config.yaml
optimizer: "normuon"
orthogonalizer: "newton_schulz_5"
grad_clip: 1.0
batch_size: 128
Rows from block 5, named by matrix and row number. Rows with one number belong to one channel. Each number is 500 + 50 x the weight over its row's rms, rounded and kept within 0 to 999. All counts start at 0. Numbers have three digits each. After the name is the row's rms in percent of the matrix's.
# convs0: first 3x3 conv (model.enc.2.1.convs.0.weight, 256x256x3x3), inputs 0-9, a 3x3 kernel for each
# convs1: second 3x3 conv (model.enc.2.1.convs.1.weight, 256x256x3x3, transposed), outputs 0-9, a 3x3 kernel for each
convs0.134 086:508543572414494542431403499506448429511477457473446529433550550477496520455558478469537471493545477466505465490555525435545522586616530576495434527590415611543505443457478443458493554493393490552532554578481510591554479571486552580553567546526438496561525535532527493483
convs0.135 111:505499556480470484527516473483475543501473501510487483516532533531466547467500476532571596516566561494527484594530471402475521502547541377406599341565647314500613530545472441489463522489483504510550540551597532516537453405399491434509452452543485510512489531495508492453
convs0.136 090:501479516455524510373487466521506564470535555534540518531523459563476430538480558472490485476436501374488486483428470663559411535497467540485509408478470483502646493484495436502465419532570498474542494534533487546520599510434520558512505533442515470517481497466483492481
convs0.137 100:490539518513488463501493498532516479461487469474511500481615486454507557483451493537462481427459471572448498459486604529466603415401490496463525382395440507455494521469459536531480578568447517538475522532582530449510532475537496480590474543503490486426555533533492529547
convs0.138 106:451529487481527522520507524499506509450511522506565546633433441414428494497478461497507538521493534549564579489453379442442428472404513624603629452457446515491482522582519540554528468434447515468469519497519571569537499475526582557482503530537478514478493494502510521557
convs0.139 115:545474507531525581496560518514493527465505483537532453540519549452446456334434506505430449504567568477545518357387483511713313752624397566536439557548655384534609479529430427420427508497603515438453517451563467604528464562516448516498514538598508532564508571517522571512
convs0.140 104:462490521533538496512533518478503512546547524549475453438500542488524560399452480408499543469500518572532576523480599551678555557554573391439538325407422410443560541543498500528475505441439487484474499542461508494502600596506540598524610616497507545531572578473542566517
convs0.141 116:486490498533505473544530513462505512483523533504499533571521559529554439509453391501551570549499535550496501329456454336328446358394478475500558442520564464497466554554484503567508453490536541594596507521596483454544502494503525480504509511517515533511487507543501498474
convs0.142 083:513490426476491450420607476513492499465497518523504461351395493445526432456432422451452538468428466478559523616643553524606506592553425440520530573424558531484530561594505506506459503478528437524556572534524443412534461575563445505523518443524502500431490543471496512512
convs0.143 100:514493566465529472477538509514456515500513490496502501516459375453456464454371429464519588498571542520551506317628544458388591589452527465509555406560430507498493495404528503470454592541429515541548497549559529508442526558510567508535512468483506466464537546453503523532
convs0.144 095:506461477557462489526477510471559540580562507528470478551347537454414533517515391497535501505514493436564434560510574587384535639548553448527540469584482550549408498440509453419451383587534472519567530489528539512502448443425497518502539426515509503454557455508510476447
convs0.145 113:484497540530502511519515467538518522535537503498505512450460477495493489555499530532492506470459548528520495593482369472581414362496327564509531488542519578559563425346432482491606429478529492497544496513497457509536456545525543558535513537447548546508515515487507543503
convs0.146 122:521529579532564546565524525506545501532535497533524513571527445515543484469503494548477486555523535533548492587550375494419357472419367480433377442462462267461439428562552428465452416497494483510465441481437508493467518435475513481489512485575540509475512500510536514571
convs0.147 085:434446492520450521479498470495479540457503501488486573486323477460446487552516603572478499534585515533516582394523533484458438507519473531683679432601484548592552498465439529489433566440415509542519577542480598577564486486464435512491531542445456528477576528436494540542
convs0.148 101:530500542523526472536501455497529520505483504574551506432365444537431447552369578578505496594505525515438530389413438451493500576561545588492471549484488463363466502465475513564506537413390470565496531428426488463491489496562560584632484465497479441486533505540542543418
convs0.149 097:601488517531553526476400479490527491491543509529521551446413563475483517456443468440521488423449546481429411366425512526657549545454493516597572559414497414438463478497468485513569558523562460453537493501549526592614557505532693492468542514423501447459444458451508488545
convs0.150 080:446459501500483491479522495411463470427427522441480422587443590382521510550550498492492497556497405460560473491589613586618502494569482496541476452445490487463560556480449498641450590532498472486524515472471516507544506468491489474486505498490467483459483404488553488455
convs0.151 083:473506440499513504571469440519468483518454482494513484326483512547438455404497484481492505456543530480493546463592600456494474480505518552419510467479410472465382568508558462498495542573484503550593455487477507467460492470492461497451547412533476502510486451556461530552
convs0.152 087:550519465541453510529477520503424403531456451458475579309505452479507549500562441497520491463483512562467528455387436759436613616458665609520509519624520491399454485495420583590462485514407497444504478469503536541578469523493541572525527517538518487483514473497484553446
convs0.153 079:502482467479490469447487568454462480514504479458472452501575544473528459393587491486516531436463614486527547531531524489400488479538522492512482504444485412502550517464449533538488533550516524474556554571533542492519453487536556513477445529508505520542440468476446565549
convs0.154 097:462495517517508513502454467480462463436480466485511528409449496479466459464435538454508549520519492512543473474339486545435416414638461360513480414561537394562594493428462581540491622468521496532490447525517492594553542554484493546483487504415539498477519504469492460490
convs0.155 103:540497533511515506517443564486524468515480480528507478461475570471451557419476516520493541535435460511488479362414580469480382544520470515440464518498440428551396422425413583457441593493480525520501519490472500495455427510542421496566460536549515519457459492500483477493
convs0.156 087:492452477455495479401483400532497483476503515458490573439560558495570492581537435489547447517486571596469514514594535570628518474664614560552602448523526500462418405574416418590593535520420446515487421559466514480516470485527416527549524399541521500562463539530524497431
convs0.157 106:519469518490484503495432569499461429505477453484494500537549517476459471529406498414506512438526527467476602406524404570506456418487487404419521374479466352372525483499561496490559482496501493478525529527518512515554572565554476632520450555556489499529535514485525563518
convs0.158 095:514478500531516486515550504544490472497494488448527506464410431521483454544465414564442508575455545494517509543521512613512486635508402451537447562431503554467488529418496547517450510529371471498506529511564482498533430540557457491513546544432529483521494477515527449511
convs0.159 129:551537557527509564534543562522500533525509526484474525412481483473467462501452490510496522475495499510497507498415387617421414431407429424400435413436436531411424466492493504563537457449430467445469489473512502478490479488511466507507464496533507522503497511479515514491
convs0.160 085:483486489510470517509519470517481479516447545522474505551525486466539461547460380477513502578533566535493512591464552729538555618587584537454504505518534411539428459472494409482513567490497502546498573502516533463545537607506591523522547478485511529425509491518455465446
convs0.161 092:473485435423526542544429576509540471502471435405415475673461493517514560515506489495474465526552402594434404497506537589433642535509707458629528559632528579595454472513448475547522500511444560489517501511521553512457501445530470537564454569502482525528468521471549488510
convs0.162 098:446537505474544473486494531465481504532493480526498534516487497402522519439479468496534561527493456431482507409489417425462502452537335603418413446407445501480443482574496488522504574558522565521517502533564526499501472511514492532500416515480448526523513497533505520501
convs0.163 088:456532523420508459499537494461497452514523461430526457499540490456466550510480586538527573497479532495476422566453500527346320526467422552355441533407461423462400392417437537471413431518500506489489454462568458579570490508553479555529492450487506498505484480527455482526
convs0.164 107:524566513508549475535491497477495481525526509553497487446324386562504443599495580585513543525514498539517480599589487407524374424492472461370399655387492309564555441558531501480513474482447532539471517570541451500532594619560534544525559548524472480488451506488494521551
convs0.165 077:505491532511434475427497588431454529522483520580475485527597506619576538514579662500477459498469527505528569515483499443558558402488576645433515509530575446536474467495497502464433450511503456450583531535546552512509472370580415485508540481471521428470461477506469476490
convs0.166 083:509503573549509568485481566559504530478471491509489501476508545493438489568591448527570537506499576547448454506557519535552525550505422411481585502509542431566460476499528425507483503561413448514443499498490509513579435499501474367506475525515558542465511507476487447487
convs0.167 095:490580507444521448509443494453537455525547532516523529447486551400397583415426522469508580516550563500580516514632406466774466398414448555551631466460527486576465537563505591488626567411492508507496431583574485516467611485503577516495508518546475549501497497465480420493
convs0.168 078:455479492495510419429489381464499451450475480491469466383475557470447489474523473559525565496547589494537494477535492556527548532561489567601555499511497412473429531439452569478503557542550503495579553620605490564539446430455451456525510540580470591526494527511545477489
convs0.169 104:517510449503499493463507440548502485517518473570507507460380458438462576511469494552483457520476448499527453709358480613463534589581596502565407503528464630555482496477468532534556500511584484486491522541466514543453478517547545468564501427520465532576521514533461507538
convs0.170 109:486593515548423490584575521512510504457517500470452503462414417457540521612389526508558569571525561607538431376714585350412595557407409484477620475575545407534589518472536523424490505513476468534563408564643561417524513537499461521509486451536495534527476492487522518530
convs0.171 093:510533557571452519524568498471482520490528514449495494495534475463521428487424436487512475449525565450461521449420460528563599491464629533474475571475547585593498427506447488637553497575529470544557448489495534522529464496453556455406494537490451481518466470482492468482
convs0.172 093:546445531530564500503517477481523478489510497582470479493557514487430438514435450421455522537528506456535563527494655594398444645389528458407527542556490469585510441474518431533408464622507449490605481424503442461462585517592590496516508505433479492529503506547524484498
convs0.173 084:562478435494504514494508476479460454502470479469486472443413427547547468633499574527427514456441498489472476590514530441583547427492454385435515517510611472590548416466527563431448561460405588473449510508557506538554418541562436477502460502491553549554516565540458483435
convs0.174 090:437543506423482514487558554498523439460482472533498510422535550424536531578365458520472511460519512453503507477505455442459622429477440547558527561521533557414439482500574485505450497577519499523519541484626466537557470543413429434507513457477529532528473554511496528506
convs0.175 112:539517506488532522443510557468494520490508528505494487604498504568483379504474500486457488484540513529526518515450537424472531312494592449362478438398423459459465510520504596551492550492519519494547484438539480469506581559581482562555514476540459492495456483533487594587
convs0.176 108:530498513527546542529493479526522526523467479522482511508546435476533453431495422513519484535472457516404437414295412498548410697618463470467454510547528465449492502479522532493591476543622519540555527485459515454429466436481468566504536610540512523552512535501475437500
convs0.177 103:517483513543532507545505503493480508465494504489488532454518476469480511467488467549502512562555516433474471532605575479519542407511427404446500588539438579653458481475490488522515539551496525540518537519484499466500495552555528542476478499440533591478503517456435448461
convs0.178 112:465592539529515498431475512541521473509513484526506522393498534430506482453533454482486471543567514529524475474510427623484450515531465431304394404436413459517529526528550516474465513498512515462461476511443472480460645497478632501512476447489536468491503429535486517540
convs0.179 074:480511529419508543446471455459505506498515495524462460437496439508457366411577493514490505483506476542521540491537591495505539504546482512587530423563543438490614502459453505464513485588571474542500520510511541505487460437552449542480444530483562452576443461514485521485
convs0.180 076:448509545515483431557580503481428488430475525422427516577587519551468425415497531562541502540527518571449455580672492547507513521646583492579532424446435421503500465540436572494508509503608535526449508471530502516555452534495539432479481514512484506450494437476499524457
convs0.181 079:525481510482479535497474557466472449527479477539477454435524454447538451577551527532606543511473577451526504599471445516579525403404506608536440439531519485646522479498425466544559482584567494460443551583516451534468483454479514458520455530503537506520488488445486536517
convs0.182 100:502526520481516546486525486501481488532507518544481512466532427539418605401409548444558531489503495477433490712566615531511646371500574535524606544445455502441602511553513547351372503396440543553474568495528515503550578429542470458488520464504510520454520482524482468480
convs0.183 087:447472550519524541512576523479497488527500508541556448439521600435465557512564557533579531528420568418470500546467494525544587413463424479594431515448453440404421484501513609530522569470436527489474543519447554522431489575530498493526542562403518449473508511485502465514
convs0.184 109:481483501440499501468506522544548497514546486462538531492583466509553508467479426558523529487509499464442477396460449543549418545539475418403404537488378551578467506449544548543529605550430490524502505519518487525509460485524456512501474561527491507515487525539533488520
convs0.185 089:509443469511491464479539458549480491519462459460434498500432389425583527423522512534532488453541457483491537482605423586559462449479427492520488382447540532516617420397441485478542488477453524495419547529511525512488606589501652439448514434475509529477534527510552561460
convs0.186 078:537523455535458493540518524491532516494481523503507510495432469534458530425463505482522552527494531403535527612514571426469565509646485551469490512473515539522519509500389524454546491451595537456485439457561444511567444531478515486456585509540456446523427427497486537527
convs0.187 102:490444449518522459496518495470485517529501520516538526491509460353403433507489427535477471491593495486521574384411442726463458660641415456437473447575439473566550509478444446536437447517542452417529482519496533599486533472571490550432492559445519498486610540523563486457
convs0.188 087:548488445557509509515482507440494488510520413481508527479446436445411538434440482521495421490495411511481507524579544559422375581535485500459430530503511638520457530522584538451492551485421536539504482461384541562468440524512439527401455500500514508465561554517474538572
convs0.189 092:462469489446537486460487465475486462435521405462503456607508574509495552587540536534431446488486456477446397570446473486512493609530526431522527423500554580573514560566504452464510498520471488463503456538516484514460393464537475441484484482487553482489518534501496493467
convs0.190 098:473544522491444520479454498462518491464468512494499525493469510521512450504539534520494519471499560525523562442469408470486465416456514512449339567582482525529541467494425661591388525516452516494488518491521443474536471438493492549442509522470506550554520499454499520515
convs0.191 084:470470514452474496449480528512487482510510543543455514552503435448523495343402509447468499507506456515466495441375505526486462500485569494470442501450506564529573520499450558472455465496562517478508561587532494455521516527380541495472545533526492513462519560465572521429
convs0.192 110:509474442486483493522503522504522494488514519501506502533505534548524474453532486474540506505475478484447466671569483552366456428468519436427441443541491523440489476532453515488449456500502505548529534496480496514460552515489479489502472535548520492483494482497543520421
convs0.193 115:487479517496504512486501548488506486547533523516539488517441438490426524605609593497570527488505480488493493402453537381461421308355364485533456516489454640617626479521423520519498528562501477484557545522553483538495428482563467524541486576546536512505508524501525484543
convs0.194 099:502490532478449457521491472544471507471471441475444503552478472623512452580466527503593529483502404445419495633474468471458570568417498596493535528556460394436452499499473485560405570594499487557478490501480512484508414505529514515469567474513531496513512489497543491474
convs0.195 116:495509510527519503513491521506529516551529509536522491518561516502611514458532494531526520539540513508481498519834409672421333518481473346475442391536321518546397477484526508440398531490496462516527515551451524481436506535459465505484473532548510555476495490454513509480
convs0.196 106:482513483478444517480488428461533515471456515476539474551460574649566534529535431480549483505517510515455467498376542714405421560319397442460518594648566633566526507489503502544488510489516459472536563559490484523515557506517476516484528499516517458568489483401481485445
convs0.197 106:502493436492448506474491513500470464548508497551558541619443458625456486539454450485492557527521532469546553504519627524510651529538705553455500514426613542418514587456536520431498510444480506463530491526523524504473508465565469488497535539500531528514552500518543476572
convs0.198 105:461570514566574544512538489446514466472484465506515485491461516449543461409570427480490501485494485478469453671622601463452674469534491438441516585516452386396474480528510475433507533445458527484463482456490439480473577509540513463513545498499482558466522539472508507511
convs0.199 104:582489512536503530500493529527521519490495527541471506597554476542467518492534481457529485535525520502390453399406531596574536474489540511521605526514508581527422440465511434434408499522595469510555528538532488457444472534522500581575506578536523490502517482458473492468
convs0.200 097:507493426510504475429532504454455462495468481490483418538526497463442530394447403562494541518465521444549592434403453574393411555539430508394475371439453372432468436352419524503551526497585512513549518489480489466426440472473429497513455478500481454522486497553523502539
convs0.201 092:436527462493486570426471458522486489424484461488475535506637563553673524548466535405458568485443387463505532459507451446508492554504530532579479468501408448428460492513529482436497445495427512505526468477512440502516479420449477434507507446435508510473420464463475469459
convs0.202 098:465498451437442552520544519449509499436504528482511501525518473569524526573597495508505444485502535458460456512501378480473328512572411503452447491528687444517451448543456546499490534430446466459493506489440526497445400454480417416536367463564511503503482542502522489485
convs0.203 108:524590490501509471475494515521520466560539530493510492429481545531465482393401517503507436478501514516503552544536560394606549413632487519372450540566433523520516571517451555542580475561700552524488529550559454537546525427494516591473492536508479518508467512444477535543
convs0.204 099:452468496511473444511486532493560516512469493518534486474484525472546496538540466482487501494490531450480454625359488378502460412385414490598450533467455525409488531506517397394461438476482473418493432479511475453499528534499516597513459550504495484508513490487526487513
convs0.205 094:486496445507512578522501506535501497465491485480506481545441476669533523445532627499501509464491529464434457541485531355424576623533526508515430568572441540522609524531578584495543603502514464485498448523503505472503357537530525469542445488471534490476522445447462486561
convs1.134 063:511462509468471491527515499514504492463517387469568522429406492468429476487489507511581539507596606479408496513479444499515490469503593479453526495428492518545557609567534607541501620604560507441417462457439569510450492417474420466523453484538451542594501524557468551530
convs1.135 142:520562525483536514487546472483479486487553501479523514476445437479536556528517556540497519535562510559497484409468628506565677607554561510537545467561491415525527549531551562545535512494478566554513503507435550564440554441491488391503508548436485433453448487484532542533
convs1.136 065:525492491497486501546509481483464474515542383479448414546537467492519474494452497524399513467544579513519518492548528531559501551486472399541563494470567541499442479451462530451444547554529558545610460496577548603615474470404453429545429469507506462521547510576486513525
convs1.137 110:394453436503567435446465475495446474512526537591556570515495486602542478522563572431442563554544535426506505483534525465474507519490547425442510452496478490507540441454528544606603537533512523493488475472423520543405462482501480535490447452431510521480540473586586542510
convs1.138 119:594601500513544457562487494532493512441547519537500499424394512523549673436483534567530463553452468463446507604584508541457539447412417387478480472455483528489498429411426511513452482450447542536483553489492545505571531535484460547496485476485515552556563526516560579502
convs1.139 129:543554454468461537480488520503529489492480579595475566504479472469426374466471489441379475570597524582540541567602537561538437522478525442459484436470474503499526554576501586520548476460549435506506404479494456473410467500511471483525404561539461481432434584605543474480
convs1.140 123:504480540527496475438512493456509544560571519561560554428515533429468452527528441596453442473467503524499529548527495568488489534490476462458533467436468516562491532521397551476463508482474513610500517490504525500462398560560476607486539583475512515546478496615457492509
convs1.141 182:506498429473477467507491430474518472486463470530507551491523461416427374577495425506536554455527526542481492420368497504502524547494449427460474524553524514574541472529531490518506541576571485525560455467446487472542489461511521491482523568533493497556410468546466558478
convs1.142 056:512467459522443484404531489446392582462574536390495623504517448520471495541517535475515525480489525511513573555459421496395462461481513484467423511517443500499557438421470523474531469485454529523460513549585426541557516603511453586462518570447513541536517511495474471551
convs1.143 100:572495502494595458353501467455418402490392536490455578424497459491510435426522559505443474520555590524588537534474462565503501527464503530423449558528496451495496537583652491519574535508521470439566515464510448436467518502496552535485505495497515511474477445538472566444
convs1.144 075:521501454447467477460472575571520536523572379545502532471565499451501467486478521490503370540631564499591531481470510426497571480506483451388454574525415531553487459451524527468509513468478462457426584509452495432510525536647517513512540419509518561390392533564503631506
convs1.145 163:543560495505478452508508502512447556437531560549489485540555577467514570465485559525515481518504522468486430552616641506538475511424467463441559517527485500490504655638549642610488463451419444515502511466506499564526459488558474569563450537497489521536472535526525534536
convs1.146 179:477551471480554497560537504434477421446488510495454516508426655506512624435422490487456564397442550535449475457550578414580607359567595445571656438552544512467450483478475512526475496526495515487468504497518517518512484435479470428485416458567514509529530448465460418441
convs1.147 064:469427501474502527621503618533572504370434460455470562471445498488518576455477399562523497463489518470420355484470415507514526457489561439468530420383488387460497382469501458460475551576523494522407622536390465429524540548482526543477440473446505515540473499462531544501
convs1.148 107:441475508438556469470508487412510466449519424434484488463466564449440548543488517412509463511462480518493610567524523495507483480437505490474509488513540449562553528423446530454419496471389563555491502500463418484484582516586483535505516534407512602586588546521512436496
convs1.149 080:498527435484459543506517515458458471454455478512524576503565584471474459484522558514436452479478488486446461521589659544535490483525499467475483522507477506498522510495431560522513519576615486434440453356397476419501484470503429464639425525481512505387478542402448399507
convs1.150 051:518485410489480527542437504567482454471550445471533501587519450524540497471516528533393575496509575418475485478500431523486486489451577478567541456489516440455531451552509510492539472551535562497559519480425560491532462554553630543559548437504445425471498358445467431466
convs1.151 058:484492426500504424536453510573558546474531412472385459558547504549528599548507508560529531469462480531505544385538491444543472500551554496526527518610609487578539489455469482429534487515524547462495449433488433476499511470499495499579416457496391551456550552489482531455
convs1.152 070:562485507476519616452443501462533490526487469471505525546495403531527494500482514469544554442504497444505426433448479458514493452545546400551500430458457460520489477482496496508469588471528506449537472485533559491465461497437510492548460434521493520542443478427461536580
convs1.153 047:427526530478465457538461472385451514435509547547524513552464483505485517540472450517594545432469466546536527531469539513503578506473561423527529491560538459552552430453447480509523521511590583582558531524478683595496458505477514425436528467528530466488433476506491506445
convs1.154 095:524439479544545492540472469528497377536403444459522481610406490523518451483494449557503457574559577521532570508432515611567468675640519541582426566484418492481519467513438446513516414442513532535479500501454566451470481414479464511557528544519544467566501557481501538440
convs1.155 135:393390517470463587449522601486479500523506470548516537576525469505501457460477466571490533441495544456426511439491488462499548442483631370474534468443477548541500494519442403457412535479578642538533627588546526530503566585536530554428491464395544552511541479423554512509
convs1.156 068:491503486483387567400462572514505554513559550490524522455438484509412457488419393528541548405589565499554465521414508420421501424504467494542503443509534462432474555489438525473361534480430443517496380549552473500562454492472520525474484470480546478515476413529391514593
convs1.157 130:505568583457560505432497489514495509565442491478426440508397499637514439547630510517419486499498547445523581474443428504512491643570546568513478461487476523496474446522503506498439501535418423489547476418446577545463542572498599559489579525542515487541504461547480493487
convs1.158 079:515579472522367441495460471475443476474513496526513423556550514540514376530539432486503479413527500460447499558540440590503435557484479412479483521544476557593551480494518528554514505514549519437401528367420489440383470474568463487608503520602482608484531562541490465447
convs1.159 206:449553485470461529463481481487525458470463472552534510608549503547547517484460552467556513451440496493418505379494580465605631474555585471558597482438459554446413404553525362536559471505606512501472487525480459529429510451424449351510467407564550486457509460466449499489
convs1.160 068:451443453407458487537425572472600573473526487451604520510552493539514480499507510481519488553525506370496487448475510461522525435500502492514505431455432572478413535443499503413486494402410376551555474603560496548490545460457525489360478554502451484447535571544536441441
convs1.161 070:509488491456490488501508488434589466535561502533518497495450436407446526422521444526526463454614502533606519408340506373515582455553518468481462412441487491463581589555550570506474539500539472616540524609646540588657535534503548449487486467506556475433460495505481583493
convs1.162 097:460448426572455522504477483562557425554549528443625493525531498488514508435464427563562593528504450552451462537433441517481534517489527473441462473482533544558539397503480452485437485503501483473553532401433497420407527589463590538374553559482472488460508549490478474435
convs1.163 065:518548578558533609521540546546563550598524472524599554454439470570492560565553532498512514426491481441513515461522529573605467515567481540487519598611497489502535420489488499491548484514530584583430581545465580515449430498539470509576478529559537528586475468457519541471
convs1.164 143:510523504532463488485441467479560390500443491384530438575558446552618546393512504496504432479541437509471448482455569547518494563578487609581521471602565461466534536603522539523514556459475481525442497526554493543516473553503499655517471578557464362497484448460482577481
convs1.165 048:496473556561471486505546528533517458448566424516499553501534579446452430539467490471541533443431505527523585427480541511526565490509592479414568502549563439518516440438480510472456483498482524495505513583570555650574461487477469530518411512420503486546496572532526498550
convs1.166 059:520530459509467494444555529433498456587641460405486397445527546500600537465516475444528648481504512540649530470434551528478613519541545547572522389519553485464429576452542600438477551458471602632498441528501469510547513509429529598508478507514461458437429447509422527534
convs1.167 079:464511439537496472529442535586456474504520498546470562423522577463494499441476433462467501536495566523485522499534523571616514538602415591495552422560531519486527622560514555483468526492588522589499470550490423549413495467488512554498397524503487461444486583542461594443
convs1.168 051:533562453511564459543487456604540532462429525472599573525476457568503444516514539460564514504515519463466524485505491548487488567550574425471448520512491553571552518501473522512446503553467492547500491586521616564499419496423483452500557451527502400494501456621456513521
convs1.169 129:474482451461463430476430463448458534464431497421503460580547466519552526555547475429596491430479588418573555456548506448614536510698548597726586495615568523540547523479473499437446546515419558518506549538515495489473519604562540574518613514519448421486509520527536553472
convs1.170 120:482511548498518495546526566517443467483511519482577526433575558525493630479487577519392443541506532588505495503456508479475545575521477583424483610587552422474467533449445541489462648530374563610511592553540585521454502509532504490453428534450449454407483446619486565457
convs1.171 081:557452468445434479493479533499567613448522528491518476474565550510379462600485410510485464503614483566545502461486491490528566507493594435418516469492433390437431474562508473469435464485512414495491478506552551534534422489545533556595600584596560474444473488468433479563
convs1.172 079:495535591484462497448470415513448459479511492598598493543501351527516437437502491479490428498497509540493536481494478489509493529515439429460422462507535497508542432489577494514540462483529529467591575472488599507444531436591532412465484443422588548566476539546526583565
convs1.173 062:535523352526475462579515564572501461496384485464508483453477528462501508430511478512560503593410596508539500437427491437513542501558472522521593456581624437505511528549482555542497507557555471566542545628582492583494501448457522495504441547516524464526523534459446543493
convs1.174 070:402450508500466529537569510466528424452519466585513441475572577505523559504431444499461533508505497492509416564500492518417543486409503485467538495481535488454528419467499444474444482558516541651569553704573621633563486569526479605494480538460497524549540464493493548538
convs1.175 165:540472482491455524518544543468497513500493598490548577486449500517515502461480475542507458503494484506510437476471490482369485439303454487564529449456517439444424494459440463560474448547543472447538428442554434471528517475483533454485502490498483571514522529414582507467
convs1.176 130:488481483565517562494492520443505528452529494474484491436435491438460436537588472503471522606437547471465439582587565572533501512497507442507526524521496541532541492514435466479508424447452468523583515527496496477505497491520455535507419537473447431535369538576413492484
convs1.177 109:542470526583477521518489465490532485505615431582457498499545581414570558457485499594569488508507496502488433568632502605541427486506588514513547475450568491523536535508510470465477451479441624525453507548525522496456427581536481643525512597474554491580461530551431500470
convs1.178 134:517513431460482419485441504477514559520475540504486530369376497505436490546473533483560546506529529588384517441574700517602645500515463512484462535553549574587530528527441610569481440487509479518545480480500530511501511530531533423555490439524570494543509499495491462501
convs1.179 043:456520524407374442524490430518450404479451501453457441566588547573631639551532562511449493458436564525511514544450505620470495583456483495499458384462517436426470520506514494502568548500492598608515486547441527557497457543508517526456513536479411431516505512562577520536
convs1.180 045:532474469468529405529543391505533529483543527482484589509463510501548489494505518538540426463547487565429520429479475388495466473499452477455460524512596435614501481507451488487474546563501513453533415541460422518502544552529581469511531467420512481531493587568474502520
convs1.181 055:484554575531551425478522486472517473402516582491419533524560595542528542462521521626476583493440493531523393511600607520531565440575566522557576449495527434531509468446489456445560492424501557609579423533591555546563575599472481565448472509521472555472514660479462528538
convs1.182 084:407482502505485399428432451484495516451462516534501389488496519510469457539433439427474516540523476550547576529533543534518546503398452444533493461459467454444414599571609586519491517506604445472451457471409416427445362443458479554510583569437456572445421454505440390495
convs1.183 076:522511535501546447535575469474438524511489502498452444408480609366484522380433397505435441451534507462494486589516511567493505464568393530505533477459470505481478449520462426512411464487467521477446477555425530539512521565560626641568542543552642483528530480511561515439
convs1.184 136:534465490539529464462524464434442570429465464569528489516491473508431435434442441460420408463443484476438459415490491446545537492540550509505560494482493511459407486528576414442610465424577469501558454531526445537480481529546556609503549594558543467493490466505514435531
convs1.185 072:464473437475549390540575545502475518457495524560510585419478586480484515486534517542649527472498522426475542480606618553694560532521470492437480428462533528528541595496438620617555611588539540539516477460464520433451581464519493505598457498515473434521491466496452400463
convs1.186 050:428466456479513442540486428499422433598538468564560427514462454506567522562526531572577552486524392433542488536509477584494507506476490470466495479424562483510491446432483481479471567503388487514456531508435514384375473525442484541427453514419460550567519538427547603536
convs1.187 098:481571522388557594488556474502528504447499519482561481503430385445435415466443452462447479508677560506497525503465502496537540493530552349487460469467454560537472553474508557463455520468493404543516437485534442487464436493529501488563494448443463520501436453565556538591
convs1.188 059:446476451471485403422464513500580424474453529467554549528524559508416477505438491611583542541470446495515415602562517520501423506462426413456418535508463585553530460503529503510515508449505527462451509530499424532481472513435487488506403549464498475483497489513483400462
convs1.189 071:569488593503504464507526499352515475540485518488597495511514486512498504490518484578565520538536478520502495503457453487434506533552499439489534423519507512559543417417469437441433481501506488520470563573537579656539456484589509556508452553511518529544457556515502568456
convs1.190 096:499449559460464515473577476390444506431492539448478496455513470417439438528476442435457452430493589370533527500490429515456463503481438462492537483474478503581497469545421449518487467542554454463503521419422464542445493458548568488502609563526508375438635513482445446558
convs1.191 063:527436528455433541458595469444460418549515446486463399507491572470563663397492553423456520476450499483477524424520456525551473469486564550520459551543523571541443411516534426445484459468463520531563494457482577486480500423417449488499445549593493431514484441491540482525
convs1.192 128:428495445510498442496489410461458468469551495480541540482512532542487534542477468453468514509490578439492568552576594451604586412447452596596524431537437413478516503492436526459413466508560541538436529561548454568514562531500461475551636513421496474523414490579518581572
convs1.193 150:517520486488478510497542532365494411482489455462436387538560547490605603458436518521513506494538510443445421550493552501429527429375447494549618508518603477499457436462512422498509499451580494516508482535471468574541558562544541540511462540472550519515537532550556523454
convs1.194 082:530663596552575476534585484404581486557466559467536516494502534542452532505492476516519510464503523462446530438575509475532509472507458521461438537546486470458506477467528462601586468495505511482451462438463515453513556486564539412496523474465525534522456553538514501452
convs1.195 134:514504443476462540457482439507491549537492536428506537426428425466425550511378501419452517545464460495528538547543445494616491456430510592507422649543467418553573550517521610513481571518446571532537488554553494557525502495595501581577581476397484502466462494513419557540
convs1.196 114:466527452455517513455533517462498435511517493538503544641564451600595410523496544458569485495461557458485542357384423416477441498543507556565434539567487504532437476533536448508554487502518509447530626502548440527531491507416495501525520508428438475507494399454477413488
convs1.197 134:456530477507522568548535633512443511451544504421489532460486523430426426530485364464486546486531500487522514439478518549495589653495538425591551382523496431501487534584522562505532505465540530449513472494476383511495427461536472571532493643507450444484491436419476476468
convs1.198 095:484502591495498483511449509482518482527589578515420640411488523418476468512551477510487445578531537477528405529495577510462599410467435530551506482585560445458518544562494448461451499433436476443517412492497450574583465490576516531586509584484507431436506480562487538550
convs1.199 090:487500436473538484448467427512480498570566517468486566545547503539545499629591620525476450472436449523440449577515558530502583523500495539457478508506543457487467593590529540568559464418464468531589419457481489515438466498526439469436420430480458425501490461515420600615
convs1.200 079:517509524589503505501426462459394405472474420492529489502476398497496458490558570510476501476487487452514553513484464589481485532465581475522511489482489546545507482515480414492549474483491577480505515490509500462432416501516470545510461549444468538442495536499457515551
convs1.201 059:419610500498543522577465496519537477607507521491496445499500451485523456458471473502524552539452409490489448465519464556469500524521573512460498541534465590563577529583563484615545482520499527514536572457441627514505580463472425413474432524448516534552533476454462560442
convs1.202 076:474543540627416607475554583506482469439528424537445469517461456580443396589526459503533485485487440455508430421465502538528479583580513489450421486493450574461479437478482453468480434424480546522505610503512516468466488452512484532477525485491421516485521559522546461474
convs1.203 107:512529514493411488461417480505510485514485564604415439566518426504588424462533544555525471559537461583492432436547516498534444464578536462549569473428466475486454456512432562552454475497492523454520499511557485486439527611482481584545456606521425493411497518437526514523
convs1.204 090:527529507515533519423533568522524570573495522578485524539484475541485454518464478451481520486454484532513486443497493418578502450583463412514498408516479422450494508524532524509456480514472472554466461412467461467479453478446429461446495452536559465502428551481558561529
convs1.205 075:509543467492441483528540425532500490472518491435454383552525539534524590537482581524534574451387495412439383495484425451490528515525534610511489622687659511514514493560493376397491441367447488488446518524460571490486550573547508539512482529545523494547578479403444448432